python train.py --dataset="photos with spoken descriptions (Open Images, Localized Narratives)" --horizontal_flip=true --translate=0.06 --tokenizer="word" --vocab_size=4585 --encoder_depths=[2, 2, 6, 2] --encoder_kernel_size=5 --encoder_widths=[32, 64, 128, 256] --decoder_layers=6 --decoder_activation="gelu" --decoder_tie_embeddings=true --max_precond_dim=1024 --epochs=3.7 --warmup_steps=790
Rows from block 9 of the image encoder of a small image captioner, named by matrix and row number. Rows with one number belong to one channel. Each number is 128 + 24 x the weight over its row's rms, rounded and kept within 0 to 255. All counts start at 0.
After each channel's rows are labels from the 100 images, of 14976, where the channel reaches its highest value: "strongest on" is what is common among them. Only what is clearly more common there than usual is listed. The data: photos with spoken descriptions (Open Images, Localized Narratives). In brackets: how many of the 100.
# convs0: expand pointwise conv (encoder.blocks.9.convs.0.weight, 768x128x1x1), inputs 0-63
# convs1: depthwise 5x5 conv (encoder.blocks.9.convs.1.weight, 768x1x5x5, trained with AdamW), a 5x5 kernel
# convs2: project pointwise conv (encoder.blocks.9.convs.2.weight, 128x768x1x1, transposed), outputs 0-63

convs0.619 [ 85  84 104 105 145 165 135 136  93 117 126 129 123 153 146 133 133  87 130  98 125  83 157 108 113 120  94 147 139 140 132 107 100 129 110 117  80 130  98 152 157 146 141 156 118 113 174 135 121 180 140 155 144 150 162 125 124 155  99 138 150 129  96  75]
convs1.619 [146 141 162 142 145 154 148 140 141 145 139 143 165 135 156 141 158 151 156 183 154 145 136 136 168]
convs2.619 [185 121 159  97 100  95 110 112 145 137 125 125 143 115 137 128 103 143 112 137 137 149 133 112 159 140  82 105 115 125 162 144 129 117  90 123 101 130  98 135 106 124 135  72 161 129 140 105 141 151 158 139 109 132 120 110 124 100 156 139 141 165 152  56]
strongest on: text has "sitting" (61); text has "table" (44); text has "wall" (44); text has "chairs" (34)

convs0.373 [108  93 155 140  95 172 108 122 160 153 164 111 155 112 124 129 141  99  43 140 116 141 129 113 111 156 141 117 149 175 129 113 123 100  90 134 111 120 170  99  93 122 139 160 106 120 102 149 102 132 159  96 141 119 124 140 102 125 139 135 155  78 138 125]
convs1.373 [152 130 117 108 135 169 131 130 113 157 137 129 142 124 166 171 130 127 119 149 202 136 112 130 151]
convs2.373 [108 126  98 127 187 101 112  94 115 156 135 117 128 128 157 123 134 136 132 147 139 164 157 121 118  97 124 122 126 125  95 134 113 104 138 120 127 120 110 103 123 111  98 128 140 137  83  87 111 124  99 177 152  95 117  73 113 177 161 159 163 108 108 175]
strongest on: text has "trees" (63); text has "road" (49); text has "grass" (43)

convs0.27 [139 124 141 106 116 150 134 115 210 163 147 157 112 120 146 117 124 120 117 120 111 110  89 125 144 107 112 106 133 136 109 125 145 135 136 120 142 109 155 153 134 120 142  98 136 172 135 100 119 122 128 118  85 162 128 119  81  88 151 159 147 103  84 120]
convs1.27 [109 104 133 119 100 109  89 104  91 105  87 104 102 108 119 129 131 117 115 112  92 132  82 110 107]
convs2.27 [148  89 119 140 175 170 121 113 126 123 117 156 129  98 108 153 123 102 130  86 137 106  85  94 101 115 126  93 101 135 167  97  70 161  83 121 126 107  89 133 138 145 112 140 129 153 114 119 102 104 126 147 147 162 155  89 149 115 122 157 131 139 133 122]
strongest on: text has "standing" (49)

convs0.135 [130  86 152 142 133 110 125 109 135 120 154 109 148 172 156 115 115 146 139 149 110 165 145 158 133 121 142  89 125 103 186 118 144 148  69 143 180 133 138 105 102  79 116 126 171  98 102 145  92 160 165 132 106 133 131 135 132 179 150 137 112 135 125 137]
convs1.135 [123 111  98  94  94  81 119 106 120 118 105 131 119  98  69 118 153 130 113 131 110 146 156 151 137]
convs2.135 [129 187 127 151 124 110 103 128 141 112 124 156 102 128 192 140 137 129 146 126 107 122 135 176 110 105 165 113 116 108 167 136 136 136 113 131  77 152 100 198 103 122 132 186 107 121  88  91 128 128 118 156 137 133 153 153 163 141  86 134 134 138  91 149]
strongest on: text has "standing" (50); text has "man" (29)

convs0.467 [122 124 134 132 156 105 162 118 136 106 137 126 104 146 145 120 160 164 147 155 108 148 113 127 101 134 164 127 164 135 148 131 134 110 137 167 136 157 146 157 149 114 122  82 123 112 147 110 115 118 173 124 133 127 140 115 127 118 175  89 104 133  44 142]
convs1.467 [111 128 142 164 144 105 131 146 184 163 110 127 144 159 148 106 115  96 118 122  91 103  93 119 119]
convs2.467 [117 155 169 123 146 121 148 160 157 125 188 102  96 165 138 123 114 100 129 125 152 150 108 119 139 143 141  82 120  96 145 176 115 132 138 117 129 145 174 131 100 132 152 141 127  99 147 157 164 161 106 139 171 156 158 123 100  87 109 126 149 148  99  89]
strongest on: text has "trees" (70); text has "grass" (62); text has "sky" (54); text has "ground" (31)

convs0.113 [170 128 136 123 121 146 190  88 135 169 140  80 103 136 111 111 136 138 142 167 153 141 132 115 144 131 137  91 185 114 150 163 115 168 163 123 134 157 123 123 127 154  99 106 126  92 152 101 144  97 184  96 150 121 120 138 136 107 119 114 111  88 103 112]
convs1.113 [144 143 163 155 131 172 146 172 173 127 111 118 137 138 114 113 114 132 138 117  97  83 117 103 103]
convs2.113 [139 151  88 147 146 120  88 132 135 113 110  98 125 158 103 147 137 147 125  93 108 115 103 109 119 152 162 138 124 106 126 171 127 134 165 178 117 116  91 106 100  84 124 112 103  85 114 138 144 124  93 127 118 116 199 114 141 157 130 105  75 152 140 117]
strongest on: text has "standing" (54); text has "grass" (27); text has "smiling" (25)

convs0.74 [114 138 145 111 181 164 132 158 120 116 128 153 131  57 125 118  90 156 159  81 127 139 116 160 156 117 147 149 150 132 101 143 137 120 125 127 142 127  74 106 107 154 160 154 170 140 107  83 137 124  58 135 145 101 138 116 122 161 127 133 134  96  99  94]
convs1.74 [175 147 128 106 121 151 126 106 143 140 138 121  89 116  88 110  95  93 119 111 105 101  88 138 106]
convs2.74 [123 151 108 136 132 199  96 149 106 117 126 113  87 113 112 115 147 146 159 118 123 144 109  88 135 161 127 120 125 119 142 144 153 101 176  95 148 145 116 116 109 136 108  93 142 106 121 103 128 158 172 125 120 121 166 152 151 154 137 141 122 133 156 120]
strongest on: text has "standing" (48)

convs0.694 [104  92  86 128 133 151 120 126 124  89 126  54 141 105 141 151 127 123 125 192 102 144 129 136 157  91 102 121 139 145 117 145 123  79 157 112 120 151  87 135 103 112 120 167 148 150 141 145  90 143 129 129 136 169 165 107 121 126 137 151 136 159 112 128]
convs1.694 [102  99 135 113 106  90 119 103 111 119  96 124 125 124 124 132 169 145 148 143 143 178 160 161 161]
convs2.694 [159 134 132 112 101 119 165 148 117 136 147 141 168 122 155  84 114 113  87 131 103 123  96 172 123 126 145 180 122 132 132  77 176 126 143 154  98 146 108 120 131 135  95 150 135 152 151 116 120 169 125 166 108  75 133 119 133 126 128 109 169 135 127 153]
strongest on: text has "sitting" (82); text has "people" (73); text has "chairs" (46); text has "table" (46)

convs0.418 [119 154 143 188 131 117 137 125 101 142 124 128 140 161  91 163 146 115 134 110  75 121 132 116 127 116 122 139 111 118 118 144 134 108 154  97 152 149 105 135 144 172  99 113  97 140  92 100 147 105 115 141 102 114 133 122 100 112 140 118 162  87 168 115]
convs1.418 [152 120 112 130 163 155  96 114 106 139 219 137 131 135 136 140 116 115 105 127 133 119 129 118 131]
convs2.418 [136 125 158 142 150 114 103 152 145 118 101 123 123 138 117 160  83 154 136 134 151 105 105 159 126 119 140 115 144 136 145 126 140 124 116 169 114 116 131 141 132 163 149 138 113 131 112 225 171 102 132  73 143 119 164 149 176 110 159 105 135 121 149 143]
strongest on: text has "trees" (77); text has "sky" (55); text has "grass" (28)

convs0.681 [ 86 125 123 182 113 119 125 147  98 128  97 137 103 146 156 121 106  87 194  86 123 130 126 101 149  87 158 140 132 118 126 128 128  95 138  95 173 159 183 187 158  96 150 127 154 110 149 133 129 150 128 112 155 111  95 108 109 118 158 112 140 153 129 124]
convs1.681 [ 69  87  83 105 121 130 126 126 130 134 144 144 142 125 118 138 123 148 123 124 107 124 109  86  77]
convs2.681 [165 122 103 126 129  94 107 132 100 142 115 109 138 154 152 157 128 131 175 102 147  94 134 124  86 127 130 177 169 100 105 138 107 143 143 104 109 176 127 132 171 140 137 129  98  84 141 124 144 120 150 134 125 142  76 136 113 144 156 155 177  96 174 160]
strongest on: text has "sitting" (34)

convs0.156 [145  99 110 115 161 149 126  90 105 101 150 136 129 119 100 129 135 142 125 116  93 132 123 103 118 141  96 149 113 111 101 119 167 145  94 127 120 148 168 160 106 148 143 151 121  94 136 135 132 138 129 151 130 141 141 135 148 123 170 163 145 101 151 177]
convs1.156 [150 165 162 143 188 150 149 145 142 172 145 143 148 136 158 143 134 139 132 133 107  99 108 118 118]
convs2.156 [136  99 161 114 128 108 134 121  73 134 137 153 137 168 162 164 116 114 143 103 120  51 124 149 147  69 121 113 104 126 141 137 174 142  80 102 112 119 136 121 151 134 142 138 115 158 137 139 182 152 126 139 143 145 106  95 154 147 117 129 127 131 179 130]
strongest on: text has "trees" (73); text has "sky" (63); text has "buildings" (33); text has "plants" (28)

convs0.527 [114 107 135 187 110 156 122  85 178 112 136 119 135 107 149 102  96 104 104 156 149 102 113 163  71 134 132 118 167 136 122 139 138 123 122 117 122  88 134 133  91 102 124 117 147 151 165 128  82 114 135  92  89  88 137 107 128  85 175 135 147 142 135 121]
convs1.527 [105 164  95 115 145 103 150 127 106 146 114 145 102  73 123  90 151  98 109 112 111 153 117 111 132]
convs2.527 [126 118 185 127 127 189 129 102 147 185 112 120 152 117 133 119 104  90 131  84 126 165 117 160 151 126 133 147 108 130 165 115 136 147 107 126 136 115 163 126 115 142 115 129 118 112  81 130  85 120  93 132 119 145 154 150 147  80 113 107 147 106 169 124]
strongest on: text has "trees" (74); text has "grass" (42); text has "plants" (40)

convs0.591 [156  93 124  83 123  92 124 142  87 121 185 120 130 136 188 111  91 142 140  76 148 115 151 116 149 139 146 169 129  84 116 111 140 122 113 130 112 113 121 120 137 113 140 152 168 101 121  86 147 140 126 115 162  99 119 131 110 167 149 153 124  97 166 115]
convs1.591 [175 162 153 143 135 174 159 150 144 130 175 152 125 138 122 160 139 118 121 127 131  94 103 115 115]
convs2.591 [126 130 155 110 136 151 141 142  76 125 164 130 136 165 126 130 103 127 147 109 120 107  97 111 146 144 132 120 163 142 138 122 129  96 159 118 178 140 143  94  83 116 124 101 143 124 118 103 119 123  81  98 164 115 111 112 182 152 146 164 170 142 105 128]
strongest on: text has "standing" (56); text has "wearing" (33)

convs0.632 [ 87 151 121  79 131 139 103 122 126 135  81 129 100 128 136 130 130 116 205 148 136  70 141  85  96 122 127 140 131 100 122 157 108 106 118 144 119 110 169 139 174 146 132 135 143 127 153  97 120 114 128 113 110 142  97 131  89 114 132 140 101 151  75 159]
convs1.632 [111 106  91 150 159 128 113  97 114 162 133  97 108 140 153 117 112  69 129 141 120 118  92 111 108]
convs2.632 [124 143  95 133 131 120 132 144 103 164  95 159 139 113 153  88 117 143 166 148 190 117 123 141 149 123 123 133 123 140 166 122 151 158 118 110 111 208  99 124  97 150 130 143  97 154 127 132 139  98 121 104  99 139 116 202 160 123 132 106 180  76 154 126]
strongest on: text has "trees" (58)

convs0.440 [128 135  88 135 172 105 143 115  80 123 110 105 110 145 158 138 113  99 175 111 124  89  99 149 139 126 136 119 129 144 116 141 163 123 117 107 158 101 132  75 126 117 135 144 163 168 129  98 103  62 137 108 118 147 124 150 184 102 125 128 105  90  79  91]
convs1.440 [ 98 111  99  98 112  97 104 100 102 105  95 103  87  88 100 151 148 131 129 147 125 122 118 122 109]
convs2.440 [134 164 140 109 109 150 114 109 151 107 101 117  87 127 100 119  83 106 145 160 122 103 127 141 124 153 131 135 112  97  73 110 168 178 130 111 146 115 112 135 149  90 131 140 159 149 126 103 159 100  99 122 129 120 151 112 122 134 152 140 115 122 120 130]
strongest on: text has "standing" (49); text has "wearing" (29)

convs0.176 [137 109 111 107 111 115 122 174  94 125 142 116 129 147 135 155 116 132 136 171 135 185 136  90 133 146 134  92 147 139 114 121 122 114 123 154 118  80 109 148 140 126 128 132 136 137 120 160 126  98 170  95 102 102 135 106 129  88 127 184 144 145  95 145]
convs1.176 [144 155 128 149 177 148 156 146 160 168 163 149 147 160 165 144 134 136 137 132 149 150 123 141 149]
convs2.176 [ 88 129 103 153 121 111 106 123 102 103 145 142 129 109  88 159 153 137 145 103  92 152 164 120 100 124 146 125 122 150  99 124 150 111 104 148 183 183 100 101 172 153 118  98 145 156 146 143 142 105 137 115 127 140 122 145 107 130 147 111 102 153 112 120]
strongest on: text has "standing" (48); text has "wearing" (43); text has "grass" (28); text has "persons" (27)

convs0.12 [102 173 132 124 106  98 119 157 111 100 113 129 148  88 145 104 157 140 161  82 105 139 132 132 123 109  73 150 113 144 134 143 141 135 107 135 116 120 167 122 125 151 101 144 160 132  92 121 150 187 123 152 100 127 126 142  86 147 181 128 143 146 148 103]
convs1.12 [119 131 124 156 105 129  90 115 152 106 116 118 148 149 112 129 108 138 207 147 113  97 108 146 127]
convs2.12 [136 131 173  95  95 137 140 152 155 160 141 121 122 140 109 139 144 101 118  79 115 169 115 155  88 150 138 112  96 134 148 135  90  74 152 122 101 140 114 121  94 146 124 115 145 122 101 110 162 114  95 131 123  96 159 151 133 127  91 128 143  94 164 122]
strongest on: text has "sitting" (33); text has "table" (32)

convs0.204 [144 102 103 112 113 171 130 117 167 103 116 110 108 153 116 114  91 127 102 159  91 103 109 126 139 132 126 138 127 145 146 113 123 102 137 132 120 141 147 170 143 120 144 126 117 101 131 151 159 140 143 145 141 109 137 112 113 124 143 142 133 137 129 143]
convs1.204 [150 107 117 132 174 165 151 135 163 192 146 142 136 138 162 130 134 139 145 156 121 140 136 128 153]
convs2.204 [159 126 144 136  98 194 139 140 119 148 120 114 123 114 147 113 131  89 141  88 106 132 141 163 155  64 132  92 172 140  96 110  98  81 146  98 152 149 108  97 128  92 182 166 124 115 135 120 146 141  89 131 106 136 124 133 113 151 148 155 160 142 119 169]
strongest on: text has "trees" (95); text has "standing" (52); text has "grass" (29)