A small image captioner, trained from scratch.
Training: soap at rate 0.0013, 7900 steps, batches of 96.
Data: trained on photos with spoken descriptions (Open Images, Localized Narratives), 203450 training examples, 3.7 epochs.
Rows from block 9 of the image encoder of a small image captioner, named by matrix and row number. Rows with one number belong to one channel. Each number is 500 + 40 x the weight over its row's rms, rounded and kept within 0 to 999. All counts start at 0. Numbers have three digits each.
After each channel's rows are labels from the 100 images, of 14976, where the channel reaches its highest value: "top examples" is what is common among them; "patch colour" is the nearest of a few named colours to the mean colour under the peak. Only what is clearly more common there than usual is listed. The data: photos with spoken descriptions (Open Images, Localized Narratives). In brackets: how many of the 100.
# convs0: expand pointwise conv (encoder.blocks.9.convs.0.weight, 768x128x1x1), inputs 0-63
# convs1: depthwise 5x5 conv (encoder.blocks.9.convs.1.weight, 768x1x5x5, trained with AdamW), a 5x5 kernel
# convs2: project pointwise conv (encoder.blocks.9.convs.2.weight, 128x768x1x1, transposed), outputs 0-63

convs0.227:473520531532485530467573568509533498483593545605505534526540599500469432486543465479428444496469459485459500591477496491493506490492416540428513467492457474504471513503473544460504458557488494
convs1.227:413483506545532409500504521550457527523539572468505486477549447488494525491
convs2.227:479554498474519526495482461534536496525535447490490532480448505459486536475511459497502515403475447467526532501504441487553459548498548510563446504498465497492537547472409504537539476517553473
top examples: text has "grass" (47); text has "people" (47); text has "ground" (30)
patch colour: grey (62)

convs0.415:484538526475537538488549487475478464585528507509447562578560561512467455475518508542438545527452475459480525479524495499511542550514479491488445498492475542514528512494482515497511460495574613
convs1.415:588556522560567512464438487492472491471489502514533530510543505550545539555
convs2.415:559539536495460419445437514548442581448473526504494539539425488473505474417530445548509560510553494547525447544446489516479447468505494540535478459521488486536552497474460531523522573542477464
top examples: text has "building" (26)
patch colour: grey (60)

convs0.544:591536507483531526484547529441463461445477448529496527573522525459528445510412614533498421541504524452509493518460523489498545574548477538488464532465499468475464469526513505574442410512564528
convs1.544:415446500512459438432522503451475473538469465455475545527488494520565538491
convs2.544:439502489458527551507519517463483558523512542574461447516488463497568503516501554484511443535531446577500500616525444478472465531427498527461547485433470475483493447514420530482495510466480511
top examples: text has "white" (28)
patch colour: white (26)

convs0.139:447508525549529497402456478505508566450480467364418486486499499511465501424510479493494544473535477548500513452515575517525455509572475574504574533479480526473505445497502469477511590521530563
convs1.139:524514540507491576569573528524602523518488512568488486483522541491476479498
convs2.139:468473579568508493527516516489565572450548451488486520487541532483528458424504490505509477539573494540487509540526513468558410557475470493536478507516487498428479476459560481470524498580490461
top examples: text has "woman" (27)
patch colour: pink (28)

convs0.646:497520519481497574467471456509556445495461506466486539575492497510444461498494441500539567539518505583464506517458488570469474589499551494568482556535547508574429468505529538491478531536477493
convs1.646:504463492418469484461462452432474465496429430497475449461468550509492482506
convs2.646:515509477514506509495487432444539564486488549497432534523580517451556557471526498488475476438548507502498499527460446582507538555483480511526461559527471532559550437488469495507490496484462485
top examples: text has "sky" (66); text has "trees" (60); text has "buildings" (32)
patch colour: white (25)

convs0.306:511506469460515531489441530477544507536534497502474435460473505571424572485488444491535531468479568512520523462473474487604489563535544523453515490454545524470509530508530482442544415473562504
convs1.306:464473500502503460463482507520547533543563563543555521533530596550535516524
convs2.306:545488511417458491549442487582505506470498454430477443507431424505464448495530505491499592483504427517507548521557532492465554545513568548448446517499541507556510513505467461434494524461496499
top examples: text has "wall" (64); text has "table" (57); text has "sitting" (41); text has "chairs" (29)
patch colour: pink (27)

convs0.307:519457500498500514527492524460508554511481438472423515594509428528463472466562462485589520543488481507515470508579544516520508440506491483495434512526471528448504526476455493522557527542553542
convs1.307:501484527476516520539529579560407433475482479465481486494470472522460490426
convs2.307:521550463530526456492534528457598424560500493532507446429507465515488568575514496524491497577464526446485486574464497488506409502497604463528542448512581471489495490459402456470480467522507467
top examples: text has "dark" (30); text has "lights" (25)
patch colour: black (76)

convs0.315:487449495526472524442537519396498475517536577486465481485503478545567411502550493512465423573491520473474511482546487424449439500443505505565533490482509442496490460534523517478549472471488450
convs1.315:539512564546566548523562522536503545573567512472502501530501439480499490464
convs2.315:565512474460596548460545494496506451497536579528472532458470567535507539520547472541478428489539475510526416549494519512546473452512498483534566504554542578492519553441539551528539492520499442
top examples: text has "table" (80); text has "sitting" (77); text has "people" (56); text has "chairs" (41)
patch colour: pink (31)

convs0.491:503464533503502508519510599523482479594564417483530491518491519565485538468512490604554378544507543482479518523531494537551474427455428514559461533478547526470484473511520490448489488445524511
convs1.491:538497499497458461444438498461468507491543498501481404423458513458443472520
convs2.491:491510526552549569480446516497501474592480496447493516490509530491504488603491497550467497467524557538533563478509449503438487553464544448438518533460456502565443455467567465564443484477475511
top examples: text has "standing" (53); text has "holding" (45); text has "two" (37); text has "man" (30)
patch colour: black (32)

convs0.454:471587501492432392504462479501532497531507539457475531537552534518460485521504509451523420466407504514497496460518441487601446482526471577480504494490487551515477405475527427497455512513516492
convs1.454:486481489502507470473468483518508498468484568493491507550602476529544576588
convs2.454:507482441537449452493494576440536517448538470551455495510566534484522502547511439471456544486524564452460483464456510566474425484481514463455476428536465483478493526521383484531523511513518457
top examples: text has "trees" (84); text has "sky" (81); text has "buildings" (49); text has "road" (37)
patch colour: white (35)

convs0.216:536488484526581487591534508497492561528410492513481470504473458571535470497426529497542470568443461480508555508474488481474435514419529511524454457463517550515496498513540512522472418412605534
convs1.216:435510534488505506559535522537510581543513501502606552492513528556509472492
convs2.216:478532502508544426465496544538476489477528468500534506485537503590502450489519477473531496530482472555450461543538474554471549518537422517443504447515519515519471424501457550414580536495498511
top examples: text has "people" (48); text has "grass" (40); text has "ground" (31); text has "wearing" (30)
patch colour: grey (63)

convs0.506:480407551488512375454493487524513477471460512485567511552505493470484470436519380473496509503426515466432523561473474525467409517474462477426459475503556523478507540438628498549552436511479478
convs1.506:573589518536513577576540535536520531475479508494502467479491458472454486486
convs2.506:496422499524521479506481516483493554491532492518496519494451472516558476480488521482506538521514468419502464506493533415509550530430475474468468490568498537481466548484481416532483533550538524
top examples: text has "holding" (40); text has "man" (38); text has "sitting" (36); text has "front" (32)
patch colour: black (36)

convs0.482:553447495434421494522454475519517483502453502511509500428506530524583515472511501489397493476544517544427512527472512516406497452532487503586458490453545491537465482487520469576555547578563554
convs1.482:526559497563441523532458567434501486475537461463463468566471467489477533474
convs2.482:440487497477418516504479549553481406460466417455529577531513456563486526510396528486474495551466468507567467446548500517535528579480483488471510466542543456510579492543463521488503457511450511
top examples: text has "trees" (56); text has "buildings" (34); text has "road" (29)
patch colour: grey (60)

convs0.598:439482521478504522481416521506600528515497462506480530454461461484483517503448512437477449489584472543492416510482497477506481511543525499443509442433503451483591483562498576431456500505512580
convs1.598:473516496503483447433454461474522484508515525547535518551524446451429468415
convs2.598:463511534471577494474490472536447534522561516545415538473503568485496453494490584505517559458507502494578498524485509541512493526471526512517450494483496554496490522592486464550481542549542448
top examples: text has "people" (51)
patch colour: brown (62)

convs0.201:479481486476506589522560463461519490482546539482480501487501477593490434470575438536492483449508535449492542530540498475455471453422481514476553455501386556445437539490505532487564524521521516
convs1.201:504481434398451532518523544532460464505538533445430471493460507505520530519
convs2.201:491559591425493454502483449482509478551516464506508518444550555451514539497533499416541570529559508468464479583485546544512503486564524483497510504594378513512482552500454424561488461483527448
top examples: text has "dark" (25)
patch colour: black (72)

convs0.763:520493536529605484550514502490519518534532509485531507477490388510456452493475555552530512557516514483434486491499463501493581477504578468500509534475472471532431479519484447438520499419523524
convs1.763:487524491508455580553519518501617560473548498511459501550469504481479527486
convs2.763:503467564578492513502480481491539461446503501543521521531487503507521485450502529481509502476484511425525501406451438529508565517483420508502506453469477482509532428529542469499495466514527500
top examples: text has "grass" (37); text has "water" (25)
patch colour: grey (76)

convs0.487:576534482525502504481463492520498494451415477492537534492497462471496474547512502542449551469559496435479471396550475501519501532565540480480482485536522532523437470509423490441547462514506467
convs1.487:506508496497409515484458471387528537502452443526507546508487475541552511505
convs2.487:502496523553521559478531521537461559504522521466511569552470513455547430554487510548442556472495485549484528413558530489437532515479474469501453559493514477525479425512445521490495440522545445
top examples: text has "sky" (56); text has "building" (27)
patch colour: white (35)

convs0.375:455525428421447532535468485575506461502475591466517505470513445495450497486480428484492486531460528563445541504472531515519506479503495566544448451509474540542502470466494478577494410471550534
convs1.375:462475509449469529557574532550490469499417423472506489480442488502502517545
convs2.375:469465543460548511512496527560485530517558527493494470570513528509578488520538573481439537459536532547491528526459491473521550445492495507500487540502462476505490497528482508471458485532413491
top examples: text has "trees" (96); text has "sky" (71); text has "grass" (37); text has "road" (25)
patch colour: grey (63)

convs0.549:551576510491481408584552526472552526498491493502503568505467426447520578545537614440511524554538453525499526444547483498546482532516586443500456500518528497549422497479470542501504501530453456
convs1.549:562565529517528521535519508521535542546556529454431454445469496440461489492
convs2.549:550509513570559586536484514527508480480535555461465505517515495472519576492546520505542468555503496449521503508561508509496514524546473482464492516522476513560472542465538462572563515441497536
top examples: text has "wearing" (31); text has "man" (29); text has "two" (28); text has "smiling" (26)
patch colour: black (48)

convs0.164:585552481516495473472449478532449490451480444447529469496513540455509502575406470428539556541459396547489471552458484562528459516479481438462475419531496510540502527512478491472513529558479488
convs1.164:488439478441498489444479461465509507495485494584549545541531557537539524433
convs2.164:481452472480479557487527543432504559481516469520501500487490450514501546469500478454490455525528461522482448559473437507506497574534510488454444452570471551525487533527490580512548498548493563
top examples: text has "standing" (48); text has "holding" (38)
patch colour: black (46)

convs0.186:492524524496441472547494485491481474479530519513497469504440529546547464518551405578461517525489468482491488497493454517517525451380549427574569578437507503531470507448515519530480547488538417
convs1.186:498514435499460487506448521434479498437510424500530476535448488511408468475
convs2.186:473439475553457543401488529510524479449473583449460467456449547491501470464454509518467542532531494481445536467499531494546497451443514455545536506390474496551454519566476510529486532531478473
top examples: text has "text" (26)
patch colour: white (25)

convs0.298:485519466461477547481470460460555487507538500512517496463525476501529488492553600560485561507456440547455486468520526478516533475502530451488458411506554475423466487473499506530518504549517568
convs1.298:529512530526531553531528586568531529521560553508508540561553467469495472496
convs2.298:493491485541511458494455490600492522521509469429491533490461567487466557533493501604546523450447537429527559501516464487470604470556496443509547507467494521567555479488510471430526512492452530
top examples: text has "trees" (73); text has "sky" (72); text has "buildings" (50)
patch colour: grey (66)

convs0.148:509570479485503525479515453486493467415498428529527562512512525552627474508493474456423556509509505517522537455485515545494494522505562442467557595474488510484496505470513569497486603538507494
convs1.148:542487535514440547546542493446561508513483453524451453452487547458490431469
convs2.148:451516510510536461521537536481510527509470457461502524394463485524437500521450610465495535545555549490429505505524488539501581495459521468451556508532440484432506475470525483546514539535551516
top examples: text has "wearing" (35)
patch colour: black (41)

convs0.329:451511504536493423557523440501491598472538491528468434528551485486509526515487545562511424547483475601543485520378445488448515427490504461496457452468458421485511479508522492554517554518491503
convs1.329:493555596606566422498507519515483496463485466467495502500505477514517486494
convs2.329:509461508534544504540569527505455475501504441569446496460477463461523480476550432424521534490483550519458521489435510494514490462519438460553518481536527459527464542561483436527508550436455539
top examples: text has "people" (62); text has "side" (33); text has "road" (32); text has "buildings" (32)
patch colour: grey (63)

convs0.98:574545420448511454508456488520500591486535475501405495481541478454440497444539496443530516513484488481534459485467474408534405460561506562495472501514476535485536525406547511412548503498467461
convs1.98:417444436480464471475478489458542533500486502526503487468471483469413453443
convs2.98:450498523532512439509480512522444525458478534497446487539495508465508465395498514475508507524503433558490521511565502506474538454484483532484546444478476575415425508528461527497471508504512480
top examples: text has "trees" (73); text has "sky" (51)
patch colour: white (39)

convs0.37:537478539490457537533455511516533483533467436509471548513541508482468503483447468521450502535490533486437492533487494469490453500465437481465417486525424448533499526464547503458626470408393432
convs1.37:507526495526489514518532527466525553525555483504531559571547474477452415428
convs2.37:495548510451489482440400499477526497494516429458527512457492457532511488452467476431555513471478536525514490451473516533538517516455498452537517518630522483425490510521417575424459485436508563
top examples: text has "text" (37)
patch colour: white (27)

convs0.661:525503485516480515510508472544528489513498454530465447559541478480465517459445456444551528459434462522573480511564591582509518475472441476521484531484510575462496558499487578534463560474522474
convs1.661:503518488497477454484459480471430419440416445505457522494450533551499498506
convs2.661:502532527536448452546565456544539482505520517518439484423532569435466547481514415527508504526575509529451597503472465485453512494528515565469481493491433476479554517465572548450525516512500525
top examples: text has "man" (38); text has "black" (26)
patch colour: black (44)

convs0.668:576499483483441487502507531457384444482467480477470488472464540486534542500544466444529503509481463450506479497499501473463456469506591443472521560490455515459499460499466461533506449509467574
convs1.668:509523527506486504536505497485564503528511513574554568545542559560554555544
convs2.668:488508495424453475507466459479549462496485593549510446481464485512473515469519565468508462480523475471537571490489536467512436527520472523457480584483535523416467517544512480459435484483466558
top examples: text has "people" (51); text has "sitting" (37); text has "table" (31); text has "woman" (26)
patch colour: black (36)

convs0.183:572507492490512501554543497498521557566469528472504443532504480420440509509496397498503486520520626557534501521533489417523547486550497551479477519546518471544456478515524488446438521503515496
convs1.183:516500534504568513529507548569483493512567568421455490515550446464484513524
convs2.183:481514523501511525491581495493457481556534395529465499478500494541523497545516545486426476525427478493504517541458499477528552468522470448466526480420434467433549478558483570530520543475479502
top examples: text has "people" (51); text has "road" (28); text has "riding" (26)
patch colour: grey (60)

convs0.273:461564489587434464479477551546604528541390483472504414411551563471530466516540486455489525524452513479398513473521482484495470566475398495499428469530492532508521497571546492537509517548523555
convs1.273:484446435496507493473449474490538493460458523537483494452552597556547499541
convs2.273:565533522530535535508469518493446467488490478477489476504469562547515547536407493551498537435464479475500481485518587499542467559554542499461468465478499514449474483475480510606459560427475562
top examples: text has "trees" (91); text has "sky" (76); text has "road" (31); text has "buildings" (30)
patch colour: white (26)

convs0.15:499567443534523469471511518488541459473400470496556495530417435437455473506495549582491392493480539533535496480512476505519479523486555550466481538510449496482510499518547517459584476444486599
convs1.15:506504464495503518503522496505576575529529537552536511498547560551532564575
convs2.15:527499440533471492468560498500492511487478518494487452477558492471447503488516480489521520513519487608577467506482545526433533594558479542572500532538553512465512414534501479412454505489487436
top examples: text has "wall" (57); text has "table" (51); text has "sitting" (43); text has "chairs" (28)
patch colour: pink (26)

convs0.587:396508431526519493487591553485530523460487466508534454477483546502554415533441553452556529505490554495486491471492511457521464534481477494487518449540488481587448571457466569511459451464512480
convs1.587:542567568565524534568558549513513521505468461485485452449451488494480494468
convs2.587:517460544583516522497461521565503533496499440552501514435486404534542465429480412432481463425536510512556532529505505471489499380490530533516449434577542469546521508514503443544493466434512548
top examples: text has "trees" (74); text has "sky" (58); text has "grass" (47); text has "water" (29)
patch colour: grey (63)

convs0.300:477575510443554525552506522498569481476536509487506421508455490446468535480483473527535447527536559503465583513513549464497512557528512394578516501461583474461536575534564450457492506530516467
convs1.300:551559532511545501512479487506453461488486488413436468447462485460442439497
convs2.300:511495490551483518505497445511506527484479470483483504509429520505547496520585486547477599441534449444502492436544465482402518425516547524509420551525507553541526490522501482524534538501485493
top examples: text has "sitting" (75); text has "people" (65); text has "table" (53); text has "chairs" (51)
patch colour: brown (62)

convs0.667:514592443509455384556550461499491489450499512524559480479509510467458438521502503438462537471482521509509528532555500558446539599466462496456450488564499468484539530468519456480496482528548506
convs1.667:424481501452431423447451434450488480519497537502501507511532527504549531536
convs2.667:515484513478474532520478478531450463473573406508480524490490438518480452502583521534502513434463487541517533599556546465482560515454488465477442524419518526532525484422481492448519508480496516
top examples: text has "sky" (56)
patch colour: white (40)

convs0.727:547487522569519484512511493564508547474550455473510473543492564584514497478549495480546459497480513435475502411422512512466485589482535528493433594497524537527415509555472473504531462551498503
convs1.727:526540515545539540528484575527533521520537521559556535555504542529550567528
convs2.727:517507532429537524550472474493528516505484561573528464495446542509527511550520500484549479541439508511510470517528502587510488473524539488520441526521525479487526474601444454495426478597433477
top examples: text has "black" (36); text has "white" (35)
patch colour: black (33)